config = dict(
    hop_length=160,
    qk_norm=False,
    inner_norm=False,
    drop_path=0.1,
    layers=14,
    loss='cross_entropy',
    max_steps=18800,
    final_lr_fraction=0,
)
Rows from block 2 of a small sound classifier, named by matrix and row number. Rows with one number belong to one neuron. Each number is 50 + 12 x the weight over its row's rms, rounded and kept within 0 to 99. All counts start at 0. After the name is the row's rms in percent of the matrix's.
After each neuron's rows are labels from the 100 clips, of 14848, where the neuron reaches its highest value: "strongest on" is what is common among them. Only what is clearly more common there than usual is listed. The data: synthesized solo parts of chorales (CocoChorales). In brackets: how many of the 100.
# fc1: MLP up (model.blocks.2.mlp.fc1.weight, 512x128), inputs 0-127
# fc2: MLP down (model.blocks.2.mlp.fc2.weight, 128x512, transposed), outputs 0-127

fc1.378 130:39 48 54 47 46 34 55 37 47 33 54 57 55 67 51 66 45 55 41 40 52 59 52 57 56 53 49 61 53 63 50 76 49 39 43 52 51 34 61 61 52 41 65 32 50 28 61 71 49 57 61 61 31 37 16 33 49 36 73 35 46 41 61 45 59 44 55 54 45 28 47 73 75 58 53 38 59 45 42 45 68 42 41 58 26 31 54 28 69 41 59 65 46 55 49 42 46 60 43 66 42 57 43 45 74 43 49 52 46 40 48 14 53 76 44 66 39 59 66 47 49 52 41 51 54 29 50 50
fc2.378 126:53 44 46 44 49 59 45 36 45 53 36 82 65 33 26 56 40 47 62 54 41 42 59 60 54 46 52 39 43 58 54 33 48 28 28 48 56 44 47 32 42 69 67 48 42 63 69 57 57 39 50 58 67 42 42 63 39 42 54 52 49 58 47 52 61 52 39 36 35 39 34 42 70 38 45 47 70 56 46 60 74 49 55 55 34 78 20 48 38 45 44 69 60 53 34 48 51 59 51 37 45 59 39 33 72 46 47 39 64 83 42 67 47 49 61 53 34 66 57 49 54 42 38 61 40 70 65 48
strongest on: oboe (54); clarinet (45); note D#4 (32); note A4 (25)

fc1.291 060:40 67 70 29 64 64 48 60 54 51 55 56 44 38 46 39 54 51 73 42 56 44 74 40 48 58 33 37 43 40 52 49 39 32 59 58 51 42 36 48 57 42 44 53 71 47 52 40 56 60 29 36 55 47 50 42 45 50 63 44 65 54 53 72 58 43 68 45 37 47 77 23 52 52 46 35 75 62 55 52 31 58 35 69 67 50 40 55 40 77 78 59 39 47 68 29 45 76 51 51 40 44 59 58 48 38 37 42 37 47 36 44 35 62 67 46 46 51 45 46 53 39 38 60 47 69 45 29
fc2.291 055:27 64 39 56 35 37 51 54 44 33 71 50 59 47 45 43 40 64 50 37 63 60 41 57 83 54 46 60 49 35 54 36 64 40 69 52 46 48 56 64 49 39 46 25 70 35 47 47 59 57 77 53 51 41 39 42 52 61 49 38 43 61 50 48 49 53 54 53 57 48 45 56 52 45 71 68 30 46 46 63 48 28 48 50 42 50 55 47 80 49 52 40 49 51 34 51 46 46 30 56 68 45 50 40 36 59 25 80 43 52 41 25 54 32 41 47 64 33 38 25 64 54 59 60 62 71 60 66
strongest on: violin (100); note C#5 (67); note C5 (29)

fc1.429 109:45 36 38 57 57 63 55 60 50 48 51 43 66 60 41 51 27 58 72 53 45 67 56 46 45 42 44 53 52 25 44 50 27 67 57 52 47 57 41 49 44 57 44 53 57 65 61 48 54 28 23 65 40 33 45 65 53 38 46 59 51 30 37 37 42 45 64 58 62 78 56 40 62 68 72 43 54 57 26 34 70 40 55 51 23 74 45 45 55 36 63 57 45 40 42 45 30 31 45 60 53 34 38 63 63 69 60 40 58 74 57 51 31 47 59 51 68 37 43 47 55 61 40 38 52 65 44 46
fc2.429 109:66 64 43 51 54 45 55 36 54 27 47 67 72 55 47 47 38 42 58 54 50 56 60 45 59 42 44 64 59 50 46 56 44 35 77 49 43 76 54 54 34 54 57 49 63 55 51 63 65 30 62 66 38 53 45 66 62 41 69 52 56 49 37 45 58 56 52 84 36 60 34 42 38 27 31 55 61 46 64 47 44 50 41 53 33 26 48 41 55 37 41 54 31 41 74 28 50 36 29 56 33 60 43 39 56 62 56 44 39 51 61 55 49 45 62 63 35 30 42 65 43 67 50 37 26 56 68 54
strongest on: flute (100); note C#5 (59); note C5 (30); note D#5 (27)

fc1.402 078:35 44 54 57 73 57 44 60 37 30 50 68 44 49 37 47 53 65 46 59 69 36 49 50 32 42 44 54 54 49 74 46 52 61 55 45 56 47 55 55 74 05 60 60 26 66 51 51 34 87 33 33 52 49 45 51 45 58 36 57 53 53 63 59 45 56 55 60 46 55 32 73 50 64 28 32 59 41 60 40 35 36 49 68 42 52 36 55 55 61 67 52 52 57 42 58 35 56 53 41 37 41 60 55 27 50 43 45 44 53 44 65 58 43 75 52 57 52 60 56 32 59 38 46 38 56 42 49
fc2.402 078:56 51 84 52 36 53 44 29 48 51 45 47 46 51 51 47 20 44 50 40 47 46 44 41 46 53 44 26 63 50 37 49 64 44 59 37 51 54 54 50 50 59 51 35 40 53 76 46 61 51 73 48 55 67 40 67 59 50 43 71 45 62 39 41 68 53 55 33 36 46 54 50 38 37 62 56 55 64 50 66 41 82 38 56 32 59 51 34 77 46 34 39 41 72 53 49 53 65 38 73 43 53 32 50 57 60 45 58 47 44 73 34 40 21 35 55 36 46 40 56 72 55 47 50 37 62 57 38
strongest on: viola (72)

fc1.138 148:61 31 67 40 54 63 39 53 52 53 41 78 48 64 27 38 65 42 50 32 61 47 47 51 50 53 43 65 48 38 69 46 44 48 62 38 48 40 33 38 62 35 39 36 11 45 56 43 56 86 63 35 48 44 64 59 55 47 50 60 67 45 49 46 44 57 59 55 49 27 40 21 39 62 43 43 60 55 35 48 68 57 46 43 41 60 44 35 50 49 63 52 58 65 55 54 41 54 42 72 72 75 42 48 50 47 62 51 56 66 52 52 47 52 34 57 44 47 41 27 68 67 56 35 57 38 51 66
fc2.138 140:37 66 45 44 43 61 32 39 57 53 61 28 45 27 72 61 42 48 40 31 34 65 52 37 46 56 56 42 35 44 56 41 73 40 60 28 56 67 55 43 51 56 64 36 60 56 70 81 63 42 54 55 55 51 58 62 46 36 47 38 34 46 22 75 43 63 55 59 47 62 66 52 45 31 69 50 64 58 59 51 41 60 52 58 27 43 54 47 64 60 52 63 76 27 55 37 32 42 38 48 47 43 39 51 48 62 41 55 42 39 47 52 58 38 59 44 64 39 70 64 53 42 66 49 40 52 40 40
strongest on: violin (57); viola (40)

fc1.244 080:28 40 51 60 36 69 45 76 59 51 67 64 54 50 34 42 52 56 46 47 62 48 47 82 44 44 55 49 50 61 58 53 62 43 44 56 55 54 57 44 80 30 39 44 46 42 56 38 38 52 36 41 36 51 46 47 75 54 56 60 45 51 43 70 39 50 28 67 54 34 25 58 46 72 48 50 72 51 41 44 49 46 46 41 51 39 54 48 44 30 22 67 54 64 68 68 68 62 55 40 35 55 55 56 55 58 30 45 60 53 43 36 64 48 26 60 31 44 55 60 57 22 47 48 56 52 70 57
fc2.244 082:40 26 53 38 63 48 29 52 62 28 53 45 42 42 61 50 56 50 60 57 44 32 58 38 49 54 75 56 51 45 61 35 44 55 69 59 45 38 48 66 51 60 50 33 41 60 55 62 60 38 67 66 53 64 48 39 25 31 62 46 30 49 37 73 49 65 60 34 38 54 27 49 70 37 57 44 43 62 59 49 48 54 48 57 46 33 37 56 53 46 39 55 33 73 51 47 45 62 68 47 64 69 34 31 58 80 32 61 54 53 44 58 41 61 57 59 42 49 57 78 49 62 44 37 46 26 46 44
strongest on: cello (100); note D#4 (28)

fc1.38 126:46 35 62 36 38 58 38 67 39 57 39 75 50 72 85 61 56 72 50 46 43 50 40 60 33 57 40 44 40 36 52 38 53 40 61 79 45 34 47 55 57 59 34 74 37 47 45 52 45 63 52 41 43 53 48 58 30 40 35 51 46 42 47 53 48 37 51 53 53 66 57 41 49 77 55 48 49 62 44 55 35 62 53 62 27 52 50 67 49 35 48 47 36 60 37 61 42 66 50 26 50 62 44 39 60 20 45 51 57 52 44 54 52 58 53 82 56 73 48 68 50 38 31 36 37 46 42 48
fc2.38 129:54 71 33 41 31 72 41 46 52 65 55 61 45 36 62 66 58 38 54 54 58 50 49 54 62 38 15 46 54 42 50 57 69 42 54 42 58 59 48 72 36 68 61 19 46 50 49 46 65 54 66 41 44 55 65 44 56 23 40 41 52 43 51 47 34 39 49 28 55 32 70 60 69 45 51 51 55 66 39 53 52 40 66 47 49 27 53 37 53 40 40 45 33 73 46 34 40 36 58 69 50 38 63 50 61 52 42 46 46 53 51 40 67 58 61 51 63 54 78 51 31 39 53 54 46 76 50 45
strongest on: violin (60); trumpet (40); note G#5 (38); note G5 (32)

fc1.422 059:52 56 56 40 36 50 66 27 43 53 67 52 57 56 27 41 53 80 30 61 45 55 36 28 56 41 31 38 63 60 31 50 59 45 43 56 43 51 46 49 57 63 38 50 55 56 41 66 38 43 47 53 52 44 46 43 54 58 31 52 40 61 34 34 48 14 47 31 72 25 47 61 34 50 43 31 61 49 45 47 41 36 56 66 74 45 39 50 58 43 47 74 51 48 46 47 37 43 61 50 65 42 44 72 69 52 72 47 45 65 58 57 69 41 65 41 64 64 43 61 73 47 50 46 60 57 42 64
fc2.422 060:71 39 49 62 69 49 20 34 35 59 36 42 45 40 66 60 43 34 59 52 54 51 53 79 38 53 50 41 30 45 68 49 45 55 61 54 64 50 35 61 49 25 55 70 62 48 35 43 72 38 37 45 55 52 54 50 62 54 60 59 53 35 52 48 51 53 62 60 48 63 54 28 41 40 48 54 38 30 59 52 46 85 57 63 28 46 53 51 54 68 57 38 62 55 31 60 55 59 49 51 35 51 51 52 44 60 30 34 44 60 41 56 35 43 60 34 49 24 70 38 44 47 76 54 45 55 56 34
strongest on: flute (97); note E5 (61); note D#5 (47); note D5 (35)

fc1.267 109:68 72 72 27 72 45 56 47 65 70 65 52 34 40 46 52 64 54 57 34 41 50 54 69 42 29 52 59 61 30 43 48 61 49 41 60 59 62 52 68 51 35 46 37 51 38 54 61 73 46 52 45 48 54 67 58 60 34 47 40 55 48 61 39 52 70 49 40 58 47 58 44 47 61 56 64 65 33 76 56 33 36 36 50 45 43 44 33 47 53 45 62 51 32 49 36 22 46 34 62 74 53 34 62 46 43 64 52 35 43 63 44 53 50 31 62 34 52 38 42 36 45 54 62 52 23 68 62
fc2.267 113:69 62 45 34 50 53 48 41 46 58 47 63 18 43 55 32 77 69 46 54 41 51 61 36 50 50 50 48 40 58 54 54 57 59 55 27 52 67 59 51 33 39 32 36 47 14 70 55 70 49 59 38 44 48 59 71 43 77 46 40 68 55 49 37 47 49 63 46 55 40 55 39 56 39 68 57 53 60 56 57 49 36 53 54 48 43 58 59 56 69 32 52 59 48 47 41 38 60 37 35 35 60 38 47 62 64 48 54 62 58 25 26 75 46 55 29 50 43 45 42 65 63 49 38 46 67 47 32
strongest on: viola (97); note D4 (68); note C#4 (30); note C4 (28)

fc1.295 136:56 59 43 45 42 84 44 60 45 38 54 27 50 33 60 53 47 67 54 48 51 72 59 58 52 37 58 35 37 48 50 30 46 56 46 46 43 72 46 54 67 26 57 24 65 56 60 47 41 49 39 53 41 51 45 50 43 35 58 52 47 55 42 52 52 39 36 41 53 40 66 60 60 70 76 59 69 52 51 46 47 30 35 50 60 40 48 42 62 67 36 20 58 62 47 58 67 72 57 55 30 62 59 69 53 50 45 62 47 42 31 58 59 59 40 38 58 33 45 48 61 28 34 48 29 74 49 41
fc2.295 108:17 42 54 54 55 37 41 67 65 48 49 74 44 58 61 35 70 50 52 57 29 54 38 53 39 54 64 53 44 53 51 78 59 41 66 48 46 52 76 39 43 50 42 41 41 33 45 53 47 61 48 59 60 36 41 39 57 32 58 45 46 51 40 30 38 39 67 42 56 60 75 51 27 65 49 36 53 57 58 56 22 59 32 29 59 51 40 39 48 54 59 57 39 70 20 49 57 53 51 62 33 48 44 54 57 49 50 57 75 38 50 60 67 56 50 44 56 32 57 52 56 63 37 38 68 45 69 61
strongest on: bassoon (100); note D4 (47); note C#4 (35); note C4 (34)

fc1.464 127:21 22 40 52 53 40 54 67 58 74 30 28 52 43 36 59 50 34 59 59 62 52 45 43 44 50 67 40 51 47 51 55 65 37 43 66 57 47 29 51 40 68 44 55 56 54 46 67 59 42 43 57 33 51 50 77 64 46 51 43 51 66 59 59 56 53 34 48 46 58 29 57 37 58 68 75 59 37 41 63 49 41 49 46 59 71 38 30 51 60 49 49 58 51 53 46 54 63 51 28 65 41 44 78 53 45 47 63 36 46 64 36 36 54 55 62 78 39 30 48 32 69 54 50 38 69 45 50
fc2.464 127:57 50 53 43 61 44 74 60 35 64 55 50 43 58 34 43 32 17 46 26 36 60 50 31 35 43 59 56 52 56 60 35 48 23 51 37 28 80 60 54 43 44 34 61 51 72 44 39 56 42 61 59 41 50 62 37 48 46 52 50 68 57 65 50 45 69 63 60 66 57 56 43 56 53 48 26 59 49 48 27 57 49 69 42 38 63 43 42 53 50 35 41 21 40 61 34 63 42 56 48 60 73 38 37 54 60 63 73 43 59 56 47 45 62 51 42 42 56 57 53 37 40 68 52 65 46 49 63
strongest on: bassoon (65); note B3 (35); note C4 (31); saxophone (25)

fc1.323 107:36 66 61 46 36 37 55 61 55 60 27 52 35 45 26 31 62 53 65 48 47 46 45 36 50 50 56 59 46 38 43 29 59 40 55 45 55 58 73 60 66 41 33 51 47 51 37 53 62 50 52 62 44 53 53 37 46 40 62 47 59 42 59 50 55 41 48 40 59 30 66 34 41 67 53 61 78 13 64 45 57 69 45 46 63 41 69 58 70 68 45 45 44 54 41 38 59 72 31 60 53 42 52 51 47 48 39 53 58 27 35 31 33 48 49 76 67 51 62 61 51 36 37 46 49 68 67 59
fc2.323 114:56 27 35 19 65 42 50 39 53 33 70 51 57 49 53 46 59 42 49 45 66 48 46 66 63 24 41 51 56 50 56 38 42 43 50 72 62 49 66 39 66 46 40 47 54 43 61 46 50 48 66 39 45 38 40 38 57 42 67 44 28 54 64 56 56 47 47 32 51 48 51 45 58 43 68 41 61 44 44 44 50 57 66 62 42 69 44 33 50 57 58 48 51 53 51 61 27 70 44 55 41 58 45 46 27 67 21 66 54 94 51 50 31 32 46 39 55 40 58 50 52 41 51 79 61 65 51 48
strongest on: viola (96); note G4 (39); note G#4 (32); note D#4 (28)

fc1.5 071:56 29 20 65 43 49 59 44 18 67 60 79 26 62 48 27 48 38 59 43 28 49 45 61 51 59 49 54 69 52 65 38 55 56 18 48 61 57 55 64 58 39 39 72 57 54 53 39 31 52 37 41 70 66 62 39 54 46 39 72 48 29 57 61 60 72 55 48 34 46 64 47 40 41 53 50 45 37 55 46 65 48 23 50 46 57 49 62 45 48 52 56 59 59 52 40 65 58 51 52 57 70 53 50 53 45 43 44 48 56 43 37 64 51 39 53 48 52 32 39 38 44 52 46 34 74 44 36
fc2.5 066:21 37 45 71 48 57 33 62 51 35 43 32 68 16 49 62 56 62 48 35 49 52 81 19 65 54 65 57 46 42 30 64 28 53 66 51 55 37 39 40 46 39 57 37 65 53 64 72 40 44 48 73 56 49 39 58 61 44 59 38 69 34 51 63 53 67 37 28 38 43 41 64 41 54 62 60 55 28 48 65 31 48 49 49 51 38 48 51 44 62 37 55 56 36 42 62 54 55 62 60 58 48 61 62 50 63 36 56 57 59 45 46 42 52 44 61 56 49 41 55 46 44 51 41 65 40 66 48
strongest on: cello (100); note C#4 (59); note C4 (27); note G#3 (25)

fc1.363 125:72 57 71 42 42 60 54 64 57 29 58 64 64 46 51 37 44 70 52 61 41 62 29 71 60 36 52 41 47 38 39 44 53 47 49 47 46 61 32 47 56 59 57 71 48 41 53 37 45 52 57 53 35 44 46 18 66 30 53 54 39 66 36 63 42 46 49 31 38 35 69 45 57 63 41 47 61 69 58 63 69 47 60 64 59 57 61 46 57 55 69 32 76 30 60 48 45 53 49 54 51 33 33 41 78 35 47 25 51 38 63 48 55 60 45 44 50 70 44 31 45 49 30 38 49 50 61 47
fc2.363 144:70 50 38 41 47 74 29 43 14 56 42 39 52 45 58 48 60 41 64 41 27 42 61 59 47 50 43 60 36 38 51 73 28 43 59 46 58 48 54 64 40 46 45 52 33 37 52 39 75 50 33 59 56 52 48 71 49 59 39 36 59 39 50 47 57 52 56 70 50 56 73 55 51 47 40 56 47 34 44 43 42 50 52 59 45 59 51 70 37 51 65 45 64 28 39 39 57 48 70 64 29 67 45 59 37 66 50 43 60 49 54 40 60 47 77 51 45 66 37 42 70 22 37 49 52 49 44 77
strongest on: cello (93); note F4 (26)

fc1.489 101:40 56 39 43 53 52 54 21 69 44 48 55 56 52 21 56 45 56 39 47 51 49 54 47 46 41 53 41 49 39 61 44 49 31 56 67 52 69 36 32 29 38 38 48 64 44 62 52 40 59 74 80 70 42 55 47 42 60 39 59 43 45 57 42 61 51 57 50 29 55 56 45 57 54 53 61 71 54 44 62 72 55 58 43 53 37 43 56 57 34 85 41 56 57 21 52 56 60 48 41 16 35 49 48 28 36 74 58 55 50 61 50 65 33 57 61 54 73 41 44 45 43 49 47 51 38 48 67
fc2.489 102:58 53 42 51 55 51 50 57 67 38 35 54 88 49 70 25 52 35 48 60 36 53 41 38 45 62 64 43 46 64 20 45 62 49 44 38 66 37 42 52 48 58 77 43 47 50 38 46 60 60 43 40 56 51 71 61 45 46 47 45 40 48 50 40 53 51 38 27 70 51 65 54 62 67 28 49 46 53 48 55 30 66 57 49 60 53 41 56 53 47 44 32 42 68 57 34 32 43 44 42 80 48 58 55 50 43 37 55 35 57 36 81 36 43 39 52 37 50 75 53 63 51 60 44 46 38 36 68
strongest on: oboe (100); note B4 (52); note A#4 (35); note C5 (26)

fc1.189 038:42 50 60 58 41 62 47 43 65 52 44 40 45 57 55 14 56 70 59 69 31 74 65 55 44 50 36 65 54 51 34 34 53 51 42 46 41 48 59 32 34 76 47 53 65 52 62 65 57 39 52 42 42 52 46 50 38 42 31 59 43 57 57 60 49 42 30 40 46 38 50 60 38 51 30 52 43 43 46 49 55 42 37 49 33 36 71 54 54 39 56 59 48 47 57 53 44 77 49 71 71 46 36 72 61 73 31 38 75 34 54 48 34 44 45 38 56 30 67 40 52 61 54 72 58 45 50 72
fc2.189 038:56 49 23 64 78 41 57 48 28 43 40 52 61 38 49 32 71 31 49 36 61 52 57 60 40 49 33 45 53 62 46 45 42 51 44 49 53 54 34 47 51 59 51 73 42 55 44 45 58 46 35 69 61 57 51 53 67 46 53 62 50 12 55 68 53 48 74 45 53 60 45 44 62 29 49 47 61 57 51 43 71 70 51 60 49 67 58 37 49 71 45 67 64 37 37 46 51 36 56 51 44 21 55 34 57 37 38 52 35 58 47 38 59 42 70 39 41 44 32 69 63 42 56 68 51 34 49 37
strongest on: oboe (100); note C5 (55); note C#5 (36); note B4 (31)

fc1.276 062:60 57 54 53 45 70 52 30 64 56 51 65 50 69 62 32 22 43 54 58 55 36 75 41 46 65 42 38 40 68 61 51 48 54 50 39 20 33 35 57 50 41 67 31 42 76 57 46 30 53 30 41 58 51 64 60 51 30 42 58 47 49 53 55 42 37 44 62 51 55 37 58 49 49 68 57 44 44 42 44 55 41 63 60 33 64 66 44 60 44 27 33 62 64 56 61 38 52 77 48 68 59 63 45 39 45 36 45 32 62 44 47 41 67 64 59 40 42 37 69 63 35 50 45 40 54 34 45
fc2.276 057:63 42 37 51 64 29 46 45 51 68 39 61 55 61 69 56 62 44 50 49 57 53 65 48 67 38 52 67 60 61 38 64 43 31 38 51 63 35 41 35 56 64 46 49 41 56 62 69 51 75 62 51 55 38 62 28 52 59 56 42 58 46 39 48 61 52 52 75 52 61 37 47 36 20 61 50 28 50 40 25 54 49 51 61 51 48 46 51 38 35 47 43 33 41 73 37 43 55 30 45 62 20 36 61 57 56 60 66 52 45 66 53 43 38 49 47 42 53 37 41 59 58 25 78 36 45 53 66
strongest on: bassoon (100); note C#4 (73); note C4 (64); note A#3 (40)

fc1.332 022:32 60 29 50 32 54 57 72 50 52 60 58 31 44 65 65 53 55 51 42 59 48 61 39 64 51 32 69 49 36 32 52 63 33 55 56 42 44 42 61 50 55 33 44 76 44 53 57 55 77 36 42 48 47 61 34 48 64 55 43 40 27 48 56 43 44 72 57 47 45 46 36 53 55 54 77 64 70 66 61 32 49 71 67 78 34 35 61 39 56 45 61 44 41 59 60 46 39 43 44 59 53 56 45 34 48 61 44 18 70 66 34 40 41 49 43 57 41 45 31 61 56 42 59 39 47 45 40
fc2.332 020:71 40 69 59 23 55 37 31 65 30 49 39 52 57 39 64 73 55 64 53 61 44 79 52 46 58 54 39 65 58 51 38 37 50 43 39 53 64 43 59 67 49 56 55 65 41 34 42 49 47 55 53 47 60 53 44 50 60 47 62 49 76 58 62 41 38 28 62 48 32 41 69 44 38 50 39 41 19 47 65 48 70 48 41 42 48 54 44 49 40 39 55 53 45 36 53 55 44 56 57 36 47 52 90 50 41 31 40 38 21 64 55 60 42 70 54 39 30 44 53 45 48 43 64 65 55 53 48
strongest on: violin (98); note E5 (40); note B4 (29)

fc1.404 069:57 46 33 50 38 31 48 39 39 40 42 46 53 46 68 56 53 49 48 44 49 76 64 58 40 57 41 79 44 31 47 36 32 45 44 51 62 44 50 65 66 79 46 41 62 30 49 54 43 60 35 47 32 66 81 52 50 53 66 76 49 52 37 48 59 73 53 68 24 54 60 46 35 49 41 56 51 69 66 49 48 36 54 41 34 48 54 51 59 48 44 50 53 48 38 41 49 66 56 46 52 54 55 58 62 44 33 64 57 27 62 30 67 64 53 66 44 58 42 70 46 37 31 43 35 29 40 45
fc2.404 072:60 56 51 47 77 40 65 34 38 53 34 56 69 40 57 48 43 50 46 58 66 42 61 26 22 57 47 49 44 49 63 49 55 58 63 40 46 40 69 23 56 43 61 52 50 74 41 49 76 52 48 58 55 31 56 68 46 60 37 43 43 49 34 72 39 53 43 67 51 42 42 64 50 59 53 36 52 60 33 36 68 27 50 49 61 30 49 38 59 54 61 44 28 27 73 61 46 51 35 51 54 56 44 46 45 38 35 67 35 71 47 61 41 39 41 45 60 56 59 51 61 31 68 51 34 55 64 55
strongest on: cello (100); note D#4 (53); note D4 (50); note C#4 (34)

fc1.476 145:34 55 71 38 47 57 73 41 59 44 40 53 52 62 66 61 45 73 62 53 58 56 43 60 49 54 68 44 60 36 32 55 38 38 56 45 74 57 67 56 44 49 36 51 24 60 60 63 52 49 60 48 34 44 60 44 50 46 58 23 54 38 30 44 50 63 60 32 42 51 39 59 34 57 49 57 66 39 62 54 28 50 50 41 69 67 45 70 49 46 41 63 59 41 53 42 52 60 80 64 42 52 78 48 57 31 48 36 44 47 53 52 30 41 58 50 46 47 40 37 37 15 57 63 62 34 54 38
fc2.476 157:19 53 67 35 47 44 59 69 24 57 61 58 46 47 66 44 50 46 52 78 54 48 56 69 34 42 66 67 57 47 47 37 56 52 51 69 46 71 58 54 39 48 65 22 57 28 50 50 60 23 46 60 58 39 50 42 45 64 44 76 72 48 49 59 64 50 58 37 30 49 45 30 75 37 60 50 44 46 47 52 37 52 51 49 27 50 47 52 34 50 52 42 57 55 30 54 51 61 65 45 59 52 60 54 56 55 46 64 37 38 44 35 29 34 46 56 49 54 43 70 60 26 52 42 40 67 47 54
strongest on: bassoon (100); note A3 (61); note C4 (49); note A#3 (45)

fc1.432 096:55 42 61 60 42 46 59 42 56 52 55 55 54 54 58 55 62 37 61 35 59 52 51 50 36 32 65 37 44 50 25 67 81 25 37 43 53 50 23 38 49 62 64 52 31 53 18 65 44 63 52 34 56 45 44 44 54 49 50 49 54 38 52 62 45 51 30 39 49 55 43 52 39 46 18 54 62 52 47 36 53 48 50 69 36 50 50 36 57 42 57 30 64 49 33 58 63 52 46 51 42 54 53 56 32 45 56 48 50 66 29 73 47 72 71 63 53 60 52 75 68 63 40 67 58 54 23 54
fc2.432 090:59 29 52 48 81 63 51 69 48 54 59 48 84 55 55 31 56 66 59 61 44 37 51 47 44 41 47 48 39 53 54 56 54 58 51 63 45 49 53 32 37 58 69 39 91 52 46 59 59 37 67 69 54 32 54 52 48 18 57 40 51 64 55 46 51 46 16 52 38 55 65 30 46 38 51 44 44 44 38 48 44 40 60 58 44 43 64 38 70 50 41 54 43 30 34 38 52 37 28 65 49 44 64 50 47 49 57 57 29 44 59 48 51 63 42 51 60 58 35 44 51 61 45 64 65 33 41 57
strongest on: oboe (69); trumpet (29); note G#4 (29)

fc1.312 093:47 61 48 25 52 51 53 48 30 57 52 64 35 42 51 40 53 48 56 42 31 50 72 59 33 39 28 51 49 46 45 28 71 47 53 54 68 40 30 71 43 70 16 53 46 62 46 62 52 58 62 42 48 67 36 37 55 49 52 55 56 37 55 53 61 63 67 52 54 75 66 40 44 24 50 57 53 40 46 32 45 69 53 39 51 58 35 77 75 35 48 63 49 52 51 65 68 50 64 47 49 32 60 49 48 37 28 28 53 54 58 43 53 51 53 48 38 40 42 39 50 56 38 50 62 68 63 38
fc2.312 095:45 53 37 53 47 61 61 47 47 62 58 58 83 48 54 59 54 56 48 39 59 65 37 50 69 41 73 67 46 45 71 53 24 43 55 25 53 42 43 49 34 37 58 56 72 29 66 67 40 36 51 49 67 51 56 45 47 43 45 36 50 73 42 38 57 41 35 59 51 43 60 67 60 66 41 53 43 42 52 47 24 49 32 42 44 36 63 30 46 33 55 31 57 39 51 54 50 49 51 47 64 61 45 55 43 45 48 38 46 55 41 37 47 42 45 79 93 58 71 61 39 47 39 45 44 39 53 44
strongest on: cello (100); note C#3 (33); note G#3 (33); note D#3 (29)

fc1.374 060:20 46 44 55 65 40 65 50 46 38 67 66 54 57 59 54 69 83 55 61 63 44 63 57 57 27 42 36 47 48 41 59 43 69 55 59 27 37 50 47 33 55 66 55 48 60 66 29 60 62 42 36 44 66 39 49 42 59 57 33 25 35 25 59 46 56 43 55 56 49 53 63 69 60 55 52 52 31 45 43 35 34 57 42 20 52 44 39 34 44 59 64 57 43 55 47 74 67 46 51 55 48 66 48 54 51 55 40 32 44 28 68 40 55 52 38 60 55 51 72 52 45 51 53 31 38 58 53
fc2.374 060:82 58 34 66 57 46 41 48 49 52 64 71 57 50 55 54 50 57 33 52 57 42 36 37 35 32 44 65 73 42 41 20 50 43 40 39 44 54 55 44 38 66 61 50 50 46 57 55 50 51 69 50 48 49 62 50 43 48 46 57 52 37 29 50 68 40 66 35 59 54 35 46 35 49 61 69 54 55 31 58 54 69 50 56 45 49 56 41 64 18 72 47 59 55 43 31 80 51 53 36 37 62 33 46 69 39 59 56 56 46 44 53 44 37 40 36 60 50 35 62 61 61 38 38 48 25 57 76
strongest on: oboe (100); note A#4 (45); note B4 (40); note G#4 (34)

fc1.349 066:71 43 55 69 66 35 57 52 68 52 38 54 46 49 28 29 51 42 61 61 39 46 42 57 42 40 33 59 51 31 54 47 42 31 69 54 38 46 47 51 58 48 47 60 36 70 58 43 61 48 57 55 46 54 49 53 56 45 47 42 22 44 70 47 51 40 59 39 63 59 47 69 79 53 55 42 50 56 51 42 43 44 59 44 36 44 37 64 23 34 55 60 69 53 52 33 56 39 69 31 42 36 74 45 73 51 54 47 35 52 71 68 27 62 51 64 49 53 59 52 69 58 24 52 46 35 33 63
fc2.349 060:49 54 34 60 54 64 40 56 47 28 49 63 68 63 62 36 44 59 52 51 54 46 57 49 36 50 54 51 47 42 57 57 39 62 48 30 39 52 58 59 44 75 50 46 70 32 62 45 40 70 46 33 70 59 49 38 50 38 48 73 52 46 37 40 50 53 37 44 50 59 50 46 72 51 51 43 48 50 45 66 46 19 38 52 38 48 63 41 41 48 68 43 33 48 28 45 66 77 50 54 54 68 54 62 61 54 49 53 47 45 36 60 43 63 67 45 16 60 59 61 52 55 33 62 52 14 23 68
strongest on: oboe (100); note C#5 (62); note C5 (57); note A#4 (38)

fc1.214 054:60 42 44 71 48 68 51 43 58 41 42 47 62 46 40 64 56 49 68 61 51 68 39 49 53 50 38 61 57 61 36 65 39 50 44 52 49 52 34 17 39 55 60 50 41 67 68 62 55 48 63 32 49 59 46 64 67 51 52 73 41 58 31 34 42 33 32 34 70 59 66 53 52 49 45 56 56 29 29 39 43 65 77 44 51 42 59 47 67 66 49 58 35 43 42 32 48 73 57 67 42 41 48 33 31 37 57 56 57 58 32 51 64 49 30 70 42 40 47 38 64 66 51 55 42 33 36 47
fc2.214 058:37 55 45 47 65 35 73 42 63 58 56 53 44 51 37 44 59 59 47 69 62 40 53 33 33 34 54 34 34 36 67 57 47 42 58 36 37 42 40 54 56 60 42 42 47 60 31 59 55 55 46 39 67 43 32 30 39 33 32 56 34 64 48 49 90 70 39 32 54 55 57 40 42 54 39 55 58 39 52 77 60 51 62 31 46 20 66 49 51 50 62 48 45 44 50 57 44 48 48 44 52 44 48 46 56 45 83 49 29 57 57 51 56 59 53 41 40 69 47 65 62 54 46 78 40 41 62 68
strongest on: oboe (100); note C#5 (52); note B4 (36); note G#4 (32)